Weights of a small image classifier: 1.67M parameters, patch size [8, 8].
Rows from block 2, named by matrix and row number. Rows with one number belong to one neuron. Each number is 128 + 32 x the weight over its row's rms, rounded and kept within 0 to 255. All counts start at 0. Numbers have three digits each. After the name is the row's rms in percent of the matrix's.
# u: gMLP up (value half) (model.blocks.2.mixer.u.weight, 256x256), inputs 185-221
# v: gMLP up (gate half) (model.blocks.2.mixer.v.weight, 256x256), inputs 185-221
# out: gMLP down (model.blocks.2.mixer.out.weight, 256x256, transposed), outputs 185-221
u.96 108:145152126087095208146068143142117157132125163116120115139126101124077136166096150075094140161137149122110130122
v.96 117:036142120114193157108153115116161114117102061063141139181122182084143120155135142073228100126101153124204173132
out.96 110:084189123092071105110113153144128130155114093084099132140109134122118096127124095073158083125112092167098124149
u.97 113:144102156128143155176145132122140092152101122137117135114053153125158113094126190079104109141148133173130158129
v.97 111:099138152164106122106134118129142125133155166096137171125172100119081116053119139134112179119148209090117123142
out.97 113:145130142161074148128172158123144147126163142094144102133167099123173114159097153091108097117101116172148145165
u.98 062:117114122143116105116127146178124125112165076138122139153147123100160174186084099100163115145150168250116121133
v.98 070:118068149139132099102080095097169139127054092133153146116160114194154102153182141161142131106108142133114122114
out.98 071:069134168149143157214141111049086129127158142150100166103164130090134151132075155195166062105087154132118105096
u.99 111:118126137141116121145106091091090128133160135178093078146133153132111186095133089134101107122091202117149115081
v.99 104:157120096107179089116160114036113152151080147162145132184122118123107133161115162102122073136116086176120123085
out.99 113:101127205143161165166163147161120112140098117077182087210150172103110123128140128132119175113095165123118169066
u.100 062:148161148172069077098165118055076113148084120119059116139138150129101144114131109111151163146091151126112121083
v.100 069:143099142100135117079153080120110112145143147163084065130133146170186053101125150134145162173112168157152122149
out.100 068:137070143158083095102144091156091163126168116145103121131109200132095152108133148185146101138153159132140117129
u.101 085:176093195141084144151116160046149158123107088087143126106119096110169106048118078116190103077130108090153143100
v.101 095:159143118093116111125109130115120148113089109096159103118106094171150130179063111136160086203139108153138142159
out.101 095:094139137088149152127141138078073073172113047112136143150119141095059166131086141171150102115140096173129151141
u.102 128:142140105151094070144158150100170150099219073089142168148164118143145138093133119140126112150090092100100137181
v.102 122:176109121051089074146152106132147163170126138222134088078165149157119137147110155146131126161094129150081123092
out.102 116:079134138183121182145179082164080130080077134119112134140117116173128152124116161109147129128185116148112075130
u.103 110:104126181173090190200078152089050172120125120121101134172139121132111127172149157146113113112118142091138179049
v.103 110:112122184170090057069138174183143129187160112104109199147128127174154174104153123160096114098149146147122038144
out.103 102:166175139141124141168063163095123139139088119167064170114104120115176143104085080128146141203062086128083115092
u.104 118:136162096139106073179086113062120090141136194116151146158123143109102074146156104180138157114160172132086163125
v.104 099:110185138132104142164130115128150097182160151151100147078183155093104116121140151170104108190129101117177143095
out.104 113:081131157129137107132140136152121070134092116131130171141170093099147122118124129098149115054157084095212162109
u.105 042:150114132136145148138102162174182160225096139126147132137105129127099161133172115126127133157092136173158126131
v.105 053:172112148129124074086159097122110123129077126107153101185131205094083119147133098167094149115153107109154123139
out.105 060:148134139118149121109119144120156069156103151166174086091123179128145130071137155178112132109116106101121127119
u.106 087:147164100133093089104090114174211164093129140168198169137126162155137111157161111127196189128081127150122108166
v.106 087:119115136138131084166155124177105122132117114165088132117185120119154082119162084097129082100102157085083102108
out.106 102:091142092084171112161140064151111136136132129106055074155175122156153166145142128108133106141155103076143116153
u.107 035:089119151145198158148130102140140104097131128142135142122093174120160050157078082072143110074166144072134143164
v.107 045:078148070134118105066119080109126099168151119116188148124161152136148143131135137070193118122177140096123088120
out.107 044:146098157092159159153175087079194142143156124099111102167147178134071119121111118142119116117143114143141174116
u.108 088:142138150124132096111124137120146117144083141110132141153052146105092071118154185084120172089162113089163144137
v.108 086:165071135075119099135112104127137148157146153073082145118097129135125085090183157134167144140144188120123148171
out.108 094:164153106144089123153130129169143159114138136092129120132096133207087103141078099140178101135107085144139091126
u.109 088:110155072106144147178144148172081074085136076116085119083116112155099166118120111110186149105090097145075049164
v.109 087:216102173141183172170134170180145131093161144115179155083138125116152099128179128145098108168128191113108126139
out.109 099:152081117108139084143107132152144116139137124150203167125101122128145173174168121127159168164131133154125113096
u.110 074:105166148130133104122102136114140106140187089126092121161176066086164125100123114123097142167157110041100134181
v.110 081:122147144117113129159126100184167064144095131109159097179066143122075133195130120103198076133099114183082162067
out.110 089:162142129110127089129177042112168131115174100132161139073145097128188118170139117115198160130123112180134189134
u.111 123:166163093132104198108118121115146154112145151139120136154102092095125103121156160078099101125129069118103126141
v.111 120:125074160119134085119128089089144126113148109158129105142158108060056103095146129138132125096156080121082198108
out.111 099:113153107102169151103148148167115125093122105068151169182101046141064108143108151125143126115091114159159160133
u.112 091:121142145151119105135129164178064112142151137094146148147128109077096077109105112150127129129117124180129100184
v.112 098:084148101112127111202197128134147134092108119116111141120089127149196131062028132185097151145192139149139107103
out.112 101:146168149106098140096146192115145196061133134136165119078158062108143205114110132123114153122077139068109143156
u.113 098:131154126076109121180121126078137128132175110133147149146061106066160107188118172188149069085150160117129158114
v.113 096:090156116144126149127143135107170200097148133113105120079118166139113081165117144134116164175149128138129131097
out.113 098:198132156178145141108136170163134161176154112117150126147121181119209129075033058131078131155100077091162104103
u.114 080:128143196160122157062168127124208063151088137141192135149105123155172125145162077132113138119176171134153070107
v.114 081:162176131080143134119157087143102147061154102144161180170188087151122144149154158116117110177108141136150112141
out.114 096:126103118083139120129102102152063152156092127108088164079116149187159087124127163148163178170106148119164114111
u.115 108:134127104171128122104054163131183128113170072178119156167134175108155122170106111193117181115163103139130181085
v.115 112:129145184171167120086080105078204130109148082133102197136140134118147131151086065161114157077127100100087101109
out.115 110:155171103090128086147129126122221106105172174138148106169133082124112123127088140127128100127117061102153084145
u.116 107:124108134197143120105142147161153090094144152153094138190074159104113081142124108133075130134123130108109090143
v.116 098:140131059140211113114097155121139118053148128148168130089098086102098200110115110131147054129109136133117156096
out.116 096:104145113151121136099122118155178117117193159144111114091124140177133159158147158210178113096140167149125149138
u.117 112:129112105123084148143142080108086121116180057174096085117122103109196089226106090133110120097132215107068122145
v.117 117:152139130082132144156122162126102161046183148155158091171076070104200101136163152171102174090136132140077127186
out.117 103:124132080123147132095141086153100190111122089126121097156127180059116133151111102065139111131149147121242162168
u.118 085:120137107126104139150147078129067082134108158156088160180192128155091148092092127146106134097155094146156123164
v.118 081:153125114142101135214120151126132102101102101089090111106139149136128150117124063146145115151081112074101075163
out.118 097:135160153124121059106164123096168124134161169069106141106127141118140115131133130120176132127112127174158171119
u.119 093:103101144129136102118140207115113141085117119117117119088124173106100115168105168123159115136157156151110111208
v.119 095:124177114108143117160088168122131104123173090144095140092171163101066134111139139139176120094083117073139127152
out.119 099:134114121097148105091129133172130143122114146118096143105086146116133052077089151148105110098138130153203137136
u.120 119:137126162146184083111113116173136063149178134064099145137119154120106179116155139101132168100142063159146199132
v.120 114:076093151187150120082147148147086147122148092105189085126131126137088098106119169100018179142126104151199108104
out.120 111:164173120105067106123118015132104096109112216125143137157106145135143120174131098169174110079203139102141077123
u.121 102:147137107071179178122110051145153229165096175104112163164121054194210103143138148162137122119165120175116146129
v.121 120:087118137167115128152146166077120148093139153099093098120151107115163122139120160114158173107161120155092061078
out.121 106:097142108089113141136181116141125080102145155154100093186115150132108122154105127050144113117132127153160120116
u.122 045:139123138141131094141101106102096116136160126167119137101143191135117089140089145118089120119118126135089156124
v.122 052:154098129169099155133136142102087120110123186155112103139134132110159144146154163127120115203078106104141136177
out.122 052:145181112131068143153160140084147108075119104168154148134145115140179123134103118170185110086161134080104138124
u.123 103:110128152148131160135106146134090125105135109170144126142146091064146121133082092154204107087135121089106109154
v.123 101:159095101170149139133127105113149061111158063083166103226123159094161091120134111061133153142088146104141137139
out.123 101:173112108159083071139074114141127099157143119099172131113165116153154175116072163158111120134173128089163162142
u.124 040:125136156170137116099161165139123122147138132129126127131098081088143111088096066064141096137150058098172114139
v.124 051:137130127104146054109094143181132088177111157111152077175153104119179099155128163112132139140112129162146127128
out.124 048:051085126148145113113096182167107190161137060105136120112120105159092133109097142121094151125132098098166149200
u.125 119:081147114068124098091145168190097132155106136107176191099126103133167095149107173152114078122100159134127132128
v.125 110:147153100112108137166155126126098110115091189160179117185149122133087114140150147043102121153099145162120173090
out.125 103:119117159083098124088096111130143129097126133104103100076159116104097190123117175124151093125151095133083186104
u.126 064:180146134185109086143115097112080121131159102132137165091164099147139139134086064074067104178102102110138102160
v.126 067:190184156144106196116083171091146136138140114121139146077129159126113151094172191197123140153125119145092089105
out.126 077:068149154131126191083129150131151105107102175148074076111098155158114099113123173102155147110107099090112116085
u.127 122:097140066182119147182154114142083140161120089126120207106109191125091097134101094164103155143183098078119174106
v.127 114:159134087130111132124117139142130083132121075128131103089165127100125051212112015148158108114139117113102159109
out.127 109:148153118135186176194099113140118102142181134083135103159168084120098125108138125108112087173135113162111124137
u.128 117:112144140079117187154121114180159113124123176111122158123115225142059134094119072146127168102174158123092139101
v.128 115:080175161137119136109104137122126150137160075185115047164147158135176104144160070135164205117125128108142120121
out.128 111:149135152127153091129155112112173154096093090148124123124125136164124135131115172158112144175089134092139121162
u.129 125:157146102122124153108091119103164129189118108091127149121117086131188141116138181140131160126054103155166110097
v.129 106:140108135135126141137149108161105095161117117092171134155183105184098141093171136148140097147110149047141150144
out.129 094:114170133123084158141067091136121204171138103150166115058108172156123104134175140181112149147133118159153141096
u.130 092:094118098155144175111113199137100126177125124092110145139095182079139143147156115174163177134093113091112119154
v.130 085:158152090129184067102147128064143165120197140132149152119102156110108103175148073138114124091082128149191075127
out.130 098:145121097166134098111106135139176118084150111153110172137112165083146113154148170054086102099121128159165164117
u.131 096:154184135121124109100134124131146163147196159151096141112148066097130141082080097131141161143175132093086162203
v.131 107:149110157205160137171156089117089127063138110098128184143139072167178119121025071137109141134132105147134153139
out.131 107:105160182173131167100106130207148132121095149132066125124083179168145162160163187108154111107124157091148137074
u.132 104:110128150157155087080115094083108175068151124091122142065090113165095115102105112129108130173105157162128109125
v.132 097:071139114112166087143108156090101177178113141103113142100146129133141184103172137106069152132111141110124105154
out.132 105:108058111112123102149139152121173112076092135106158187103198082164170141157113186141081096126172114118153125119
u.133 091:098117147130125160176110115112116134147151114090158110148101141122159168144096166100108142156165139158137116075
v.133 091:172124128124117128133155170067111180145132169083097186153108168197075127096030131112080133192105111168113078104
out.133 095:100134152091130111123138122114119118181153099170204140147194094109139063170128060129162109102168115144156167181
u.134 110:123113118179140129088139122142142101144092138132160148155115164142118120169169095101126140123082138140068138134
v.134 115:107155149108132122134122136114084129126096104114166123133068147096133103065136104198103148127099118122135088146
out.134 114:123125148138125156089064159139115184086131100132174146152143124177083159136152120096138172107157116187153172102
u.135 115:108108133099124144130099129125100143097120087132138156153121088158079077102119127123092173133154126142097112118
v.135 120:169128134118139163166103143075106085106187069136156163144073160159082118156121001143073139133196137185111130121
out.135 102:120122112125130112111091126097097155151200071191225157180095190134096075169096123092066126127145131105146125134
u.136 060:179140147113104123114110097189116142070135111143150097127153103097082074127066083089110152165119109131167078127
v.136 068:189163176157147181101145170128189123124126117144142137119126141114129054164165097178147160119156153149114094091
out.136 075:082133146156100115119163131142173074149102110164119156106109064089131163102120130186123157106178101112162116134
u.137 107:136127138132127136116170172128120134122152101116202163151076111182131217108080087125045160121078117110116099120
v.137 105:167137082133104146117133105154079110154172142143164156124136125150144084118182118094141094094179146150145176092
out.137 103:150178096181167169137108102076179118117128178093135140069171084117174110094159090142184127088114136087120145160
u.138 115:100129088097148110125113101130085111129146177162163058190122183170160087123133122106127122106143078148098121118
v.138 119:142112114105078073117152177179095173101135122121123114063139086094126089120071129184081123188076106165175174105
out.138 106:168215116154117175160158083142125112114110120114153161190116159085174141120145138100122131091131120187103180139
u.139 095:109104130106137164148094121085093135081126178118091124097166051086152105182128092146169130126139134119195167148
v.139 091:089174102147097124158187134127104100070177129118099093159106078105159186186145145157195186106164151117162078189
out.139 109:125086119140137088111202066102156136124176086119152152170081146162080186086127160108137109083111162144146172147
u.140 119:144141140143141105124101169136169072136110176159114112154127136144129156075170118120167152070175151182108154130
v.140 112:095180138148162147149114056140179143168126126140101117107082172151138181124134177107148203170150175056115158136
out.140 116:174138114128137161108168133212132154118176137090186108096104107207115086096110150123110148121141144144142078095
u.141 096:140181141123184160145114152160140187108212123096122132091123067140161146087062095107124177111093166181105092150
v.141 105:138125089182150126167189097122110136172106164176158110130120112121119112085182118110094125131112162110147102193
out.141 110:167080111178099113115119133153173132161124156138097164090144152116125139067145146162152164114135181082157140107
u.142 084:136132151141139102199134096088146107089124157171099109126144089110146185140125108170119094150093112099189186121
v.142 074:124132124136132174103133143182173199123144088131103151079168095070152095155118133113125145133111130136071116164
out.142 095:136171120111159110069123130194153122123171170142108138131169118085088120079170169114121139140135147089146157163
u.143 113:110097146154111117125127155079119087097139120125137075176105130148147161168159084121189133114102101133073106106
v.143 100:154128126082112079143139140162168101147141128128204128114116044119092158081154136084069166140151139168096124104
out.143 112:123083163157120129097147121138116183099164114075148068148149121122088093141121186142129094159103114041106124109
u.144 100:057160163153097146078113139113102181176137127163184100100134129193120155114165134172152161168074101170134115082
v.144 104:173153126144144182121200130107103133155057138169162141150101178201166085150156135170133124120158127162158070123
out.144 107:123125159136139110161101079165148158128141126143167088166160105114158056129125171088128120137150118081127236077
u.145 070:114062160157110131120117079087076116164090086154178126145139115065160159124115116157106123118145107193146141161
v.145 065:109109110133132093165070146085079162074137116103127108140186172149109185105171104096125155137126137090072120125
out.145 080:148118151117190133096111144143117059091124166131123105073126081101158085127153114118104145114183133108092164078
u.146 036:086141082166128085135117098145133129124161140177154147070143159119096177135058090159147131152170114072094135103
v.146 041:152086116168154069092134146114111218148118115107116162063092136166087061164129168125110137134104104142132129118
out.146 041:122087152167149148131216147120164107119122171089081093154130054104131050124101145132161079113133131092046153117
u.147 117:165155126166094147170107176126142098164149129155148199108088161158143114142110171055133110110114127106095154089
v.147 128:158181129112149081104124149172189122119102133074109150095131050096243161127142091107132148156091169136143137192
out.147 110:111100098054115142093145122082071168097127154122122135146128111122130112091152084149108142100126096116123165200
u.148 109:157128170113084160128100094104163122176170096103186161155154132194119097093142156091128132131157129140122159090
v.148 112:118154115104181074093138190108100164118109102178105120188081209114215177150115159103111141114126189130154084218
out.148 112:131146073164144162159125098102107125161102082139212100139146100149087110131091120160183108131153167168158175136
u.149 119:146117118123143139154128090125084153093151156102127115089065088161060116163137072175104103172112096204171157109
v.149 110:100122126156168123141071154131099171107128092194179056140216143134143116128116116092099194164084120051053134135
out.149 102:104091118098168135164098116108114145159086151139158142091150152109149135152112100136144095102118085168096085095
u.150 093:103196137085116113097097084154125093131134125134107129137121100133198180094161088134156125150089089091160144103
v.150 100:121170117130109142143169143092110057091072137112123102149128097108097117118127200089084141155164071122104149140
out.150 099:169104165093123108140060174171167206094177141110134069124105146135161097141040057156063170096178124153093111151
u.151 110:118146143132086161166177140086166140108111118118173147117151137118086093128108139105150131132152126039149180151
v.151 104:116121114144149126095114088062124092138102124162179091133169104083160113112176105102151144140110124139103135155
out.151 107:123096090170130150096190123124119120048147072133174096091165136102093117181110084117126138144139140111142188100
u.152 074:111171153099124175098173113157144091062137106117173115128122120169112103135121151079172139119094119114139098137
v.152 082:125164085117093121157099126114131146187073132091159192145165087093130109080147165106158103098096107180048082145
out.152 091:132140116131055162146127130120159162177116111112125076083154095209135083128184112142120107151199166137102123116
u.153 123:147104104099159099133206109098144125156090126145134139073193111067074140137126127153159172066129085131147140163
v.153 112:176143118063117105189148113177088110102158132094169100098073130129091166160041053144085112141150187159115097133
out.153 114:085069123126060077156140142161134147162162111119117112101144101093080127164094113130122165082107132131099092088
u.154 123:126150169171177128102099106074067148183154187145115156106055091162121129127132136154169088120123144185116131079
v.154 111:129144157144082156112075102141131087142146129115129025063180129122116121124061131087092146169105133203122165102
out.154 106:173118102181159157134129119153121131079122087080066145152090112100147128138113148136158152137114127129074072172
u.155 116:148124154165100148125133123100117111137178161102130112127126136127148107144137079102121056107130097133149167147
v.155 115:173130130114095095146110093100125158140100074096165122140113089131047117081118127206122086133122140100123155076
out.155 112:098146133112162135155167129125121143087124156147047090178076161108095118108133153071107088138098142206124114187
u.156 100:183108120096136138104140123108118075141170089126127170219117089107095134147143149128113130110189037116130107132
v.156 093:157166160146149112126101181107105152178129094092105093171112130160170160128143157158092132133114153097121160141
out.156 104:167165107104125149118213157132162131127161183166124093138114158166121115063099163108075105171179090124149143157
u.157 120:142065109096132162126103155172153236124120098135074164163175057148167171143141144170131138180117097106139137113
v.157 118:117204178116186103116121109164187147104209116109147107093118109125064113141093119122097116138159151131151186167
out.157 102:116133123129165138071111141174185158119147119081162162142118147103157206126121163189084082126138133198163124162
u.158 098:114113163120093085062199143140085142071109168095107110130119150123112100129167131171124148113136094116098110130
v.158 097:150155126149139087140123150117112077095081140120131174158162150152192114099114076102148095090088126123112089142
out.158 104:129096119094134117086098137109105099125169148155136127076187181167063087206116135120127180066114120069064131122
u.159 058:133120126174068102115160118140120138139124074135154132160140165092133165168205136129132129164140149070137104136
v.159 058:076149124103105056139183135153137122124140087095107131114127180174134068130154109113161111127142167163084089113
out.159 072:168114131135190169145119087129161130106120094153142173168121108153134091153111164077138128100130114092134128208
u.160 114:074138134143077127107110102131100094129087152129133118100072127151150088133131144160156112097151129122150204190
v.160 122:192142077080160151069106124106183163084100073120155124118087087064175080120140139172178130144100114052102082122
out.160 107:126136168085126155159121123146128122131180117116152095160179101137131104110174175123169086104118122143106126136
u.161 067:192123126106129103104113169157150120138115177118166129100119118131127126109099118112128111120102115155119141123
v.161 072:117118123152127113089112151088112161139128117140115054138160158189150139128118173163099123100142141076121168112
out.161 081:095145107134142137152130079126164119193157106092087107127146144162126132111092097155168201169070103172176143185
u.162 113:146164131158172068131088108115162138160097118143136140108142152091166103184088180066175156100134094143143171157
v.162 098:116148183040132086094079119163180111135115144149151173097115149126091142146060154092114129096090121158107120116
out.162 100:149049165163165167121168140078041126118058099091044149179141162149209115137123106055095112086181120059110160106
u.163 118:105152132049171118138127090158107137085172124188124101094093095135163168117099082150080096090201104145078163177
v.163 114:132129101140140107155126146129190041073165165192141125085155102123149078102112140130115110156178080098144175121
out.163 114:115128090133125169149159113198131131152067160126130126143150119122124140128102168159103161070128160202136076143
u.164 061:082134128130125121106141154149187115153132184152106111091076106102072123178148194080157102204180127114119160116
v.164 056:129093138084126177138151150137083105141161113115105122165206069116141086123116116182120105132115161093158057111
out.164 070:144111101094089081159130082110135119146124132138143159087146131167130081077098130123165164082216069185146151248
u.165 124:147093079175157178086105140133149116135106078205133107139048141125161086144118088121113105110144124144147102101
v.165 114:186105111147171119099158117040076113155125172148137100150145096063089082103120146116167073110103118196086165122
out.165 109:127169137120102112123167096205087185145162133097090102118171106068134112127138074120107115171173114131148088155
u.166 105:177153174098158084130146088117110124138125128150151038118107136105152120154140114145081055076181133168114176179
v.166 099:100129167155107094121190113107167128133156202149090068075160095110120155138131178157172102159087127131115119134
out.166 103:175115125109091092108177167105119105124152185121129157118095080183192105127109096130094184134101179119107105176
u.167 080:099142129138130186082131166154088156150092156088088132172168146182169140120079154092169138090142127185152114122
v.167 086:193101112120193115098092126092113071167091118151091172160162119152189117160141117139099141138175125127114112147
out.167 086:091085146140082108147125115176105154134095109070079086117147140168131080108136166171113191175089132149108209130
u.168 105:129112162097166160130174125137151172192143110068113137093125137121122105080210179165127106131127111136139085078
v.168 094:156143109082124112156159084078137183134060158132128103119070165100111113124171098143109160142089091142107153099
out.168 112:170162138092123118074145145094090163107162134131124139145120054155141157135112123177183124129153116051092158122
u.169 110:104113149133146136086155094097102075112140047103177184127071161080145170177153141112114148106147075149074091161
v.169 112:141141099177140142080084141170114131099142150116086155145205105138180120139124117098147129118104203127100108163
out.169 107:165123127094140114063175122161094160086121135181157095074131166156051154123131109106172162076083125172132072093
u.170 119:092121106103116145147138110080152096125117176100105126127114164114131145189119130080098105132139150190107069108
v.170 114:095181145086119177156172043147172139180133084128124159115154151131124155121113144139122176208145134099138130081
out.170 111:119094165127122206161120154138125126146101089086101117192115183199119130140129134126159092127059175167072140075
u.171 094:131110121094095144153147129138154069132103160117107087090094084138119119124173203135106129104130093093147109163
v.171 090:106177150139140150197114150154100121158110108153102072117155082092071062142130137156139147131150120068111071116
out.171 100:119133122121172166155139166149141161138196101100111138184077104136156101142092148081117073157080169135135085095
u.172 124:146174112122166135142137149082102094092164126092103099144085091144144123166110131124110105139087131130104119161
v.172 110:124124132163063142143130066100144134081154213124098117133216075124145144151137103114097203149160133088096174159
out.172 104:123111121102156094110141118136114113164092189133158153119095122114106119101096101095144146144120131130109059153
u.173 095:101162169118149111132128165141094146133157079111164082122092117114147151098112131167086155156175112194066138120
v.173 099:124120168165133176142126105121163162128086099092108168109106135175100109117066153114101160145139131176108137140
out.173 103:084087104110147170121183095116070128105129208123086107127144133137141158091146122169112138099156136127163145167
u.174 117:123138171168121098119157084086087153191122126084135095187129174139140082142108163122028147121183100125145155143
v.174 112:150092093168075106180123096130071134161095105108157125119153109147220143073111147077117114103150113093114153110
out.174 102:116126118119121071115094089118133096130159135132072099098106146154134111157168072105182204116081135128156114123
u.175 079:133147132156196114167106127216153082131134115071109146156103131109103189183140104082159169129136123157117117088
v.175 091:086139183135137133173073108133114124162151089092185135098104121191140120097124124082071133145090149129104115116
out.175 094:170135111119141098114162136119096166163039101119156078070125115174129161093130105168113123079121123070095126175
u.176 084:127115116107182132132140131087118136130198187160134139142126122134135121151153061093107100169144135061128167149
v.176 079:129151109133132143114122112127098165140168159150132096089116098228054126114151190103143132127106109156143174147
out.176 090:127135163150158092147147099131089129071103093184049123127138104121126107135083145159198161150099075134127185164
u.177 067:091096135097137129158134148079124167088089082114141066144094088105133184124098139156107131083094118124162119160
v.177 073:136147160183179051107165105153141132124087127115148084147156168171136154106202146108135062120133121134115128145
out.177 078:142101139184154114133091128134143213140174090139120124090157127128158116099138148149174142111199111078139115148
u.178 115:128101076132113133133144124145162132149172129188107147197094158174159078196112078156135188110156127101192152077
v.178 113:191119157124119128119086145119153190090097143209148148090179114125123139093072180136111134133131184083148116179
out.178 101:069137119140149191130148185133110192108161102131136144160093166115128127184136116115148177086147169186129141132
u.179 095:156146135101120146163088116115116204017135147111103133126102145143176097120078092085089075153129121101081096131
v.179 099:127115159089104089144174108111100133144034138131137162107136178119142101070137169101111146153110092122096090139
out.179 102:105091133121104087139230124079118162105110165133171134125119093149120205112151093126116186152190123131155165195
u.180 121:098181134094116033087138099163145163152026095083145171105091155106080200081103120134175114124098167149149096103
v.180 118:134133094166157126101112145121114081158183130135068133156133129118113119116163118153101170158137194100125148124
out.180 120:118115089078129144118077104149132139093120125129136167163157072153107144119116077145101148087092140113117109134
u.181 065:153166128099144168078096074094028110098126147150145085101171135175156140093138112108141175094149122094177143102
v.181 064:156065141194160111151093126176155124097124116063149150128160208091121091108064120103088083144102093141172193153
out.181 066:124066169112105112136150133165128120143104158154100187099159179172127089160142102144116150153128118155081158107
u.182 079:149164192109148149136163121142112132198086161147123122140139136115079143101116162226109064158095156178148095144
v.182 087:182074186162144156151170098157169152096148112111093158145127104125155161155091072170088152122127177185138133104
out.182 087:100099128158132185117143128139103155109090125108178134131095100184109126102168173150110114115091183118154158183
u.183 100:162126098062114131117140133060092136104153158119142094156073111114132138151133140132130114108158150134138146140
v.183 103:094128148154154124188146137125128149148135128117079197166116133192080148094076093083150157128069130083097110136
out.183 108:133120130085056065137136140160113157096169166096153132134155104123140163096131151112092144138126135088124154160
u.184 127:103117120072138078156175108082122111140119116196115145123109183114163159111163141073129097106119147057107177099
v.184 116:101097097178137130108144060173167165160099138188147082157140135076158151129145147119120094126169123132102155122
out.184 103:136139110125120143168086110136172129156166169083119201092074140163143148060077145142059130125131176153129070076
u.185 104:124104157130127081115138096115159108113117122065098135184149131162145125157127137087152122139153195119156134118
v.185 104:117117162092196158116114161163106100093181126121166102140109075217141123096147127104151079110087166156136158111
out.185 115:068070146139150054144107125156140192125055129099148138135087125119153172126128169131054107188121105140150134135
u.186 101:134171173148149140102075131179112100145099102121141125134172134184167101121105132147152204129158163123161074062
v.186 103:173152122097065115137137127152099185105125167081172202143091146124112096085148113105077112124157074149137156137
out.186 101:139140130096074168121129112092095162114112129154162149143134097061070121176081198176135077106093150183099130165
u.187 107:124112140167144194116089095135126143127141158125140109129129107156081139159152176178130136161115089092107136088
v.187 113:133107124055103153085125133150148144128120072173112138143170136194139130090134132092138157166164142105189164140
out.187 113:129147187139090161104073104138117117167134153148091114111087127074087116095124145102169099149172107173058120153
u.188 083:100105113116165146164080108108120187154092091126090152147115123092118154096140112100137152183072136114133084136
v.188 087:134109082134127125129194097148144138137074158112115069131160099161157110144135117091167137129172100154159112122
out.188 097:098133138099084131155077133158126178101130142122132113144119133103117121123053119172142139128202150146164123118
u.189 083:212159124103158132068145172191141131109098162138169152144161121119078146137159122127152170132083113148148119119
v.189 089:120125132168144159134094154145138156209113141145110131117137132154083107078080067125086130156069073215110128103
out.189 098:148100133137156118111128158137148157079100168065182099164113114116103143132157204135077125099218110125151214131
u.190 101:159105101110148083127141130117123155059136111135155144080091148148161111129136068136130171176130157130143206130
v.190 095:169202110088155110136042130180139176127155127117181077145140142078159169085127151135121113105128076161158172157
out.190 114:161076191097088114156157093151165164082106123090188141191174133149097100069087112062176150138129111097097105138
u.191 103:052144142096038107112139144125051135088107177056108175097128163126082147122138115122123092109092163149127119155
v.191 107:144142105115117110135140165106137098207130116086201187129138129087133149123158086080177133089081084133070114136
out.191 120:051164111166115097091179173163184118163111099127141099202126086145148130098126169120123123169096082156149155114
u.192 110:161154052144082115120138164110162146128110110139176205121093119169156148082137195115162148141127122144108072159
v.192 121:148174155138132157149186167130101092095171143102118148153148127093159101161166119059192161171137145059113152095
out.192 113:148115122113182170139115120109121107176175143189090113155155055117106119068143038070158062123102104208165161205
u.193 110:163096088138092113106114108142209140131132110157152169095127104098078137122145175044132108086168087139043149125
v.193 109:127114165152099147137096175154085154072099161088088118100171065123133113099137096147111153145173121160105101170
out.193 112:134071148097144140105159103140087121141098133125185081177126099137121117109112145122167126120124097141109144136
u.194 082:101115154168178193110163136169124170109146145146075128129118116174093088167074051121122072157148109148181130155
v.194 067:141124123115159113134094140078106150121137161107141170124068100165137123097120169149096107165031181134152141174
out.194 088:097128131145105048140100081080194043144169178156100108113162136100146159157165149180192183126131061116132143121
u.195 111:126192088122103177153179101103149174138138070124146098060163110099199123170120154153163172105156100089152125093
v.195 105:178133080118157132120148130105156118126127115131167109139079153098094185109111135126125073104041097119147114116
out.195 098:154122115133091104047146126104155164159137136146141111106162086147145075186128104167190139102086159124137122116
u.196 107:113112133156169123135135109062137111087158156160171075115129126094169148196174114117193120118186128171121172146
v.196 105:093108073084141093104067128129163102116133104139093141123171091112107140156082181130082060106140141100166199108
out.196 115:100139119141111103137147109053120192165187069149144126162143133153164101094096112151139152102125091105142127055
u.197 087:152137143112149134217077126122133167109157194121134113190067157086173074140152158129168120114126147119096105142
v.197 094:117136115141124068058103165121075135151111087135116133099153145130124157161079084157155192135108144140095093165
out.197 093:101118169138155162181113077153160186080155126138143104124159165115114075083103104140126105120087121163157141110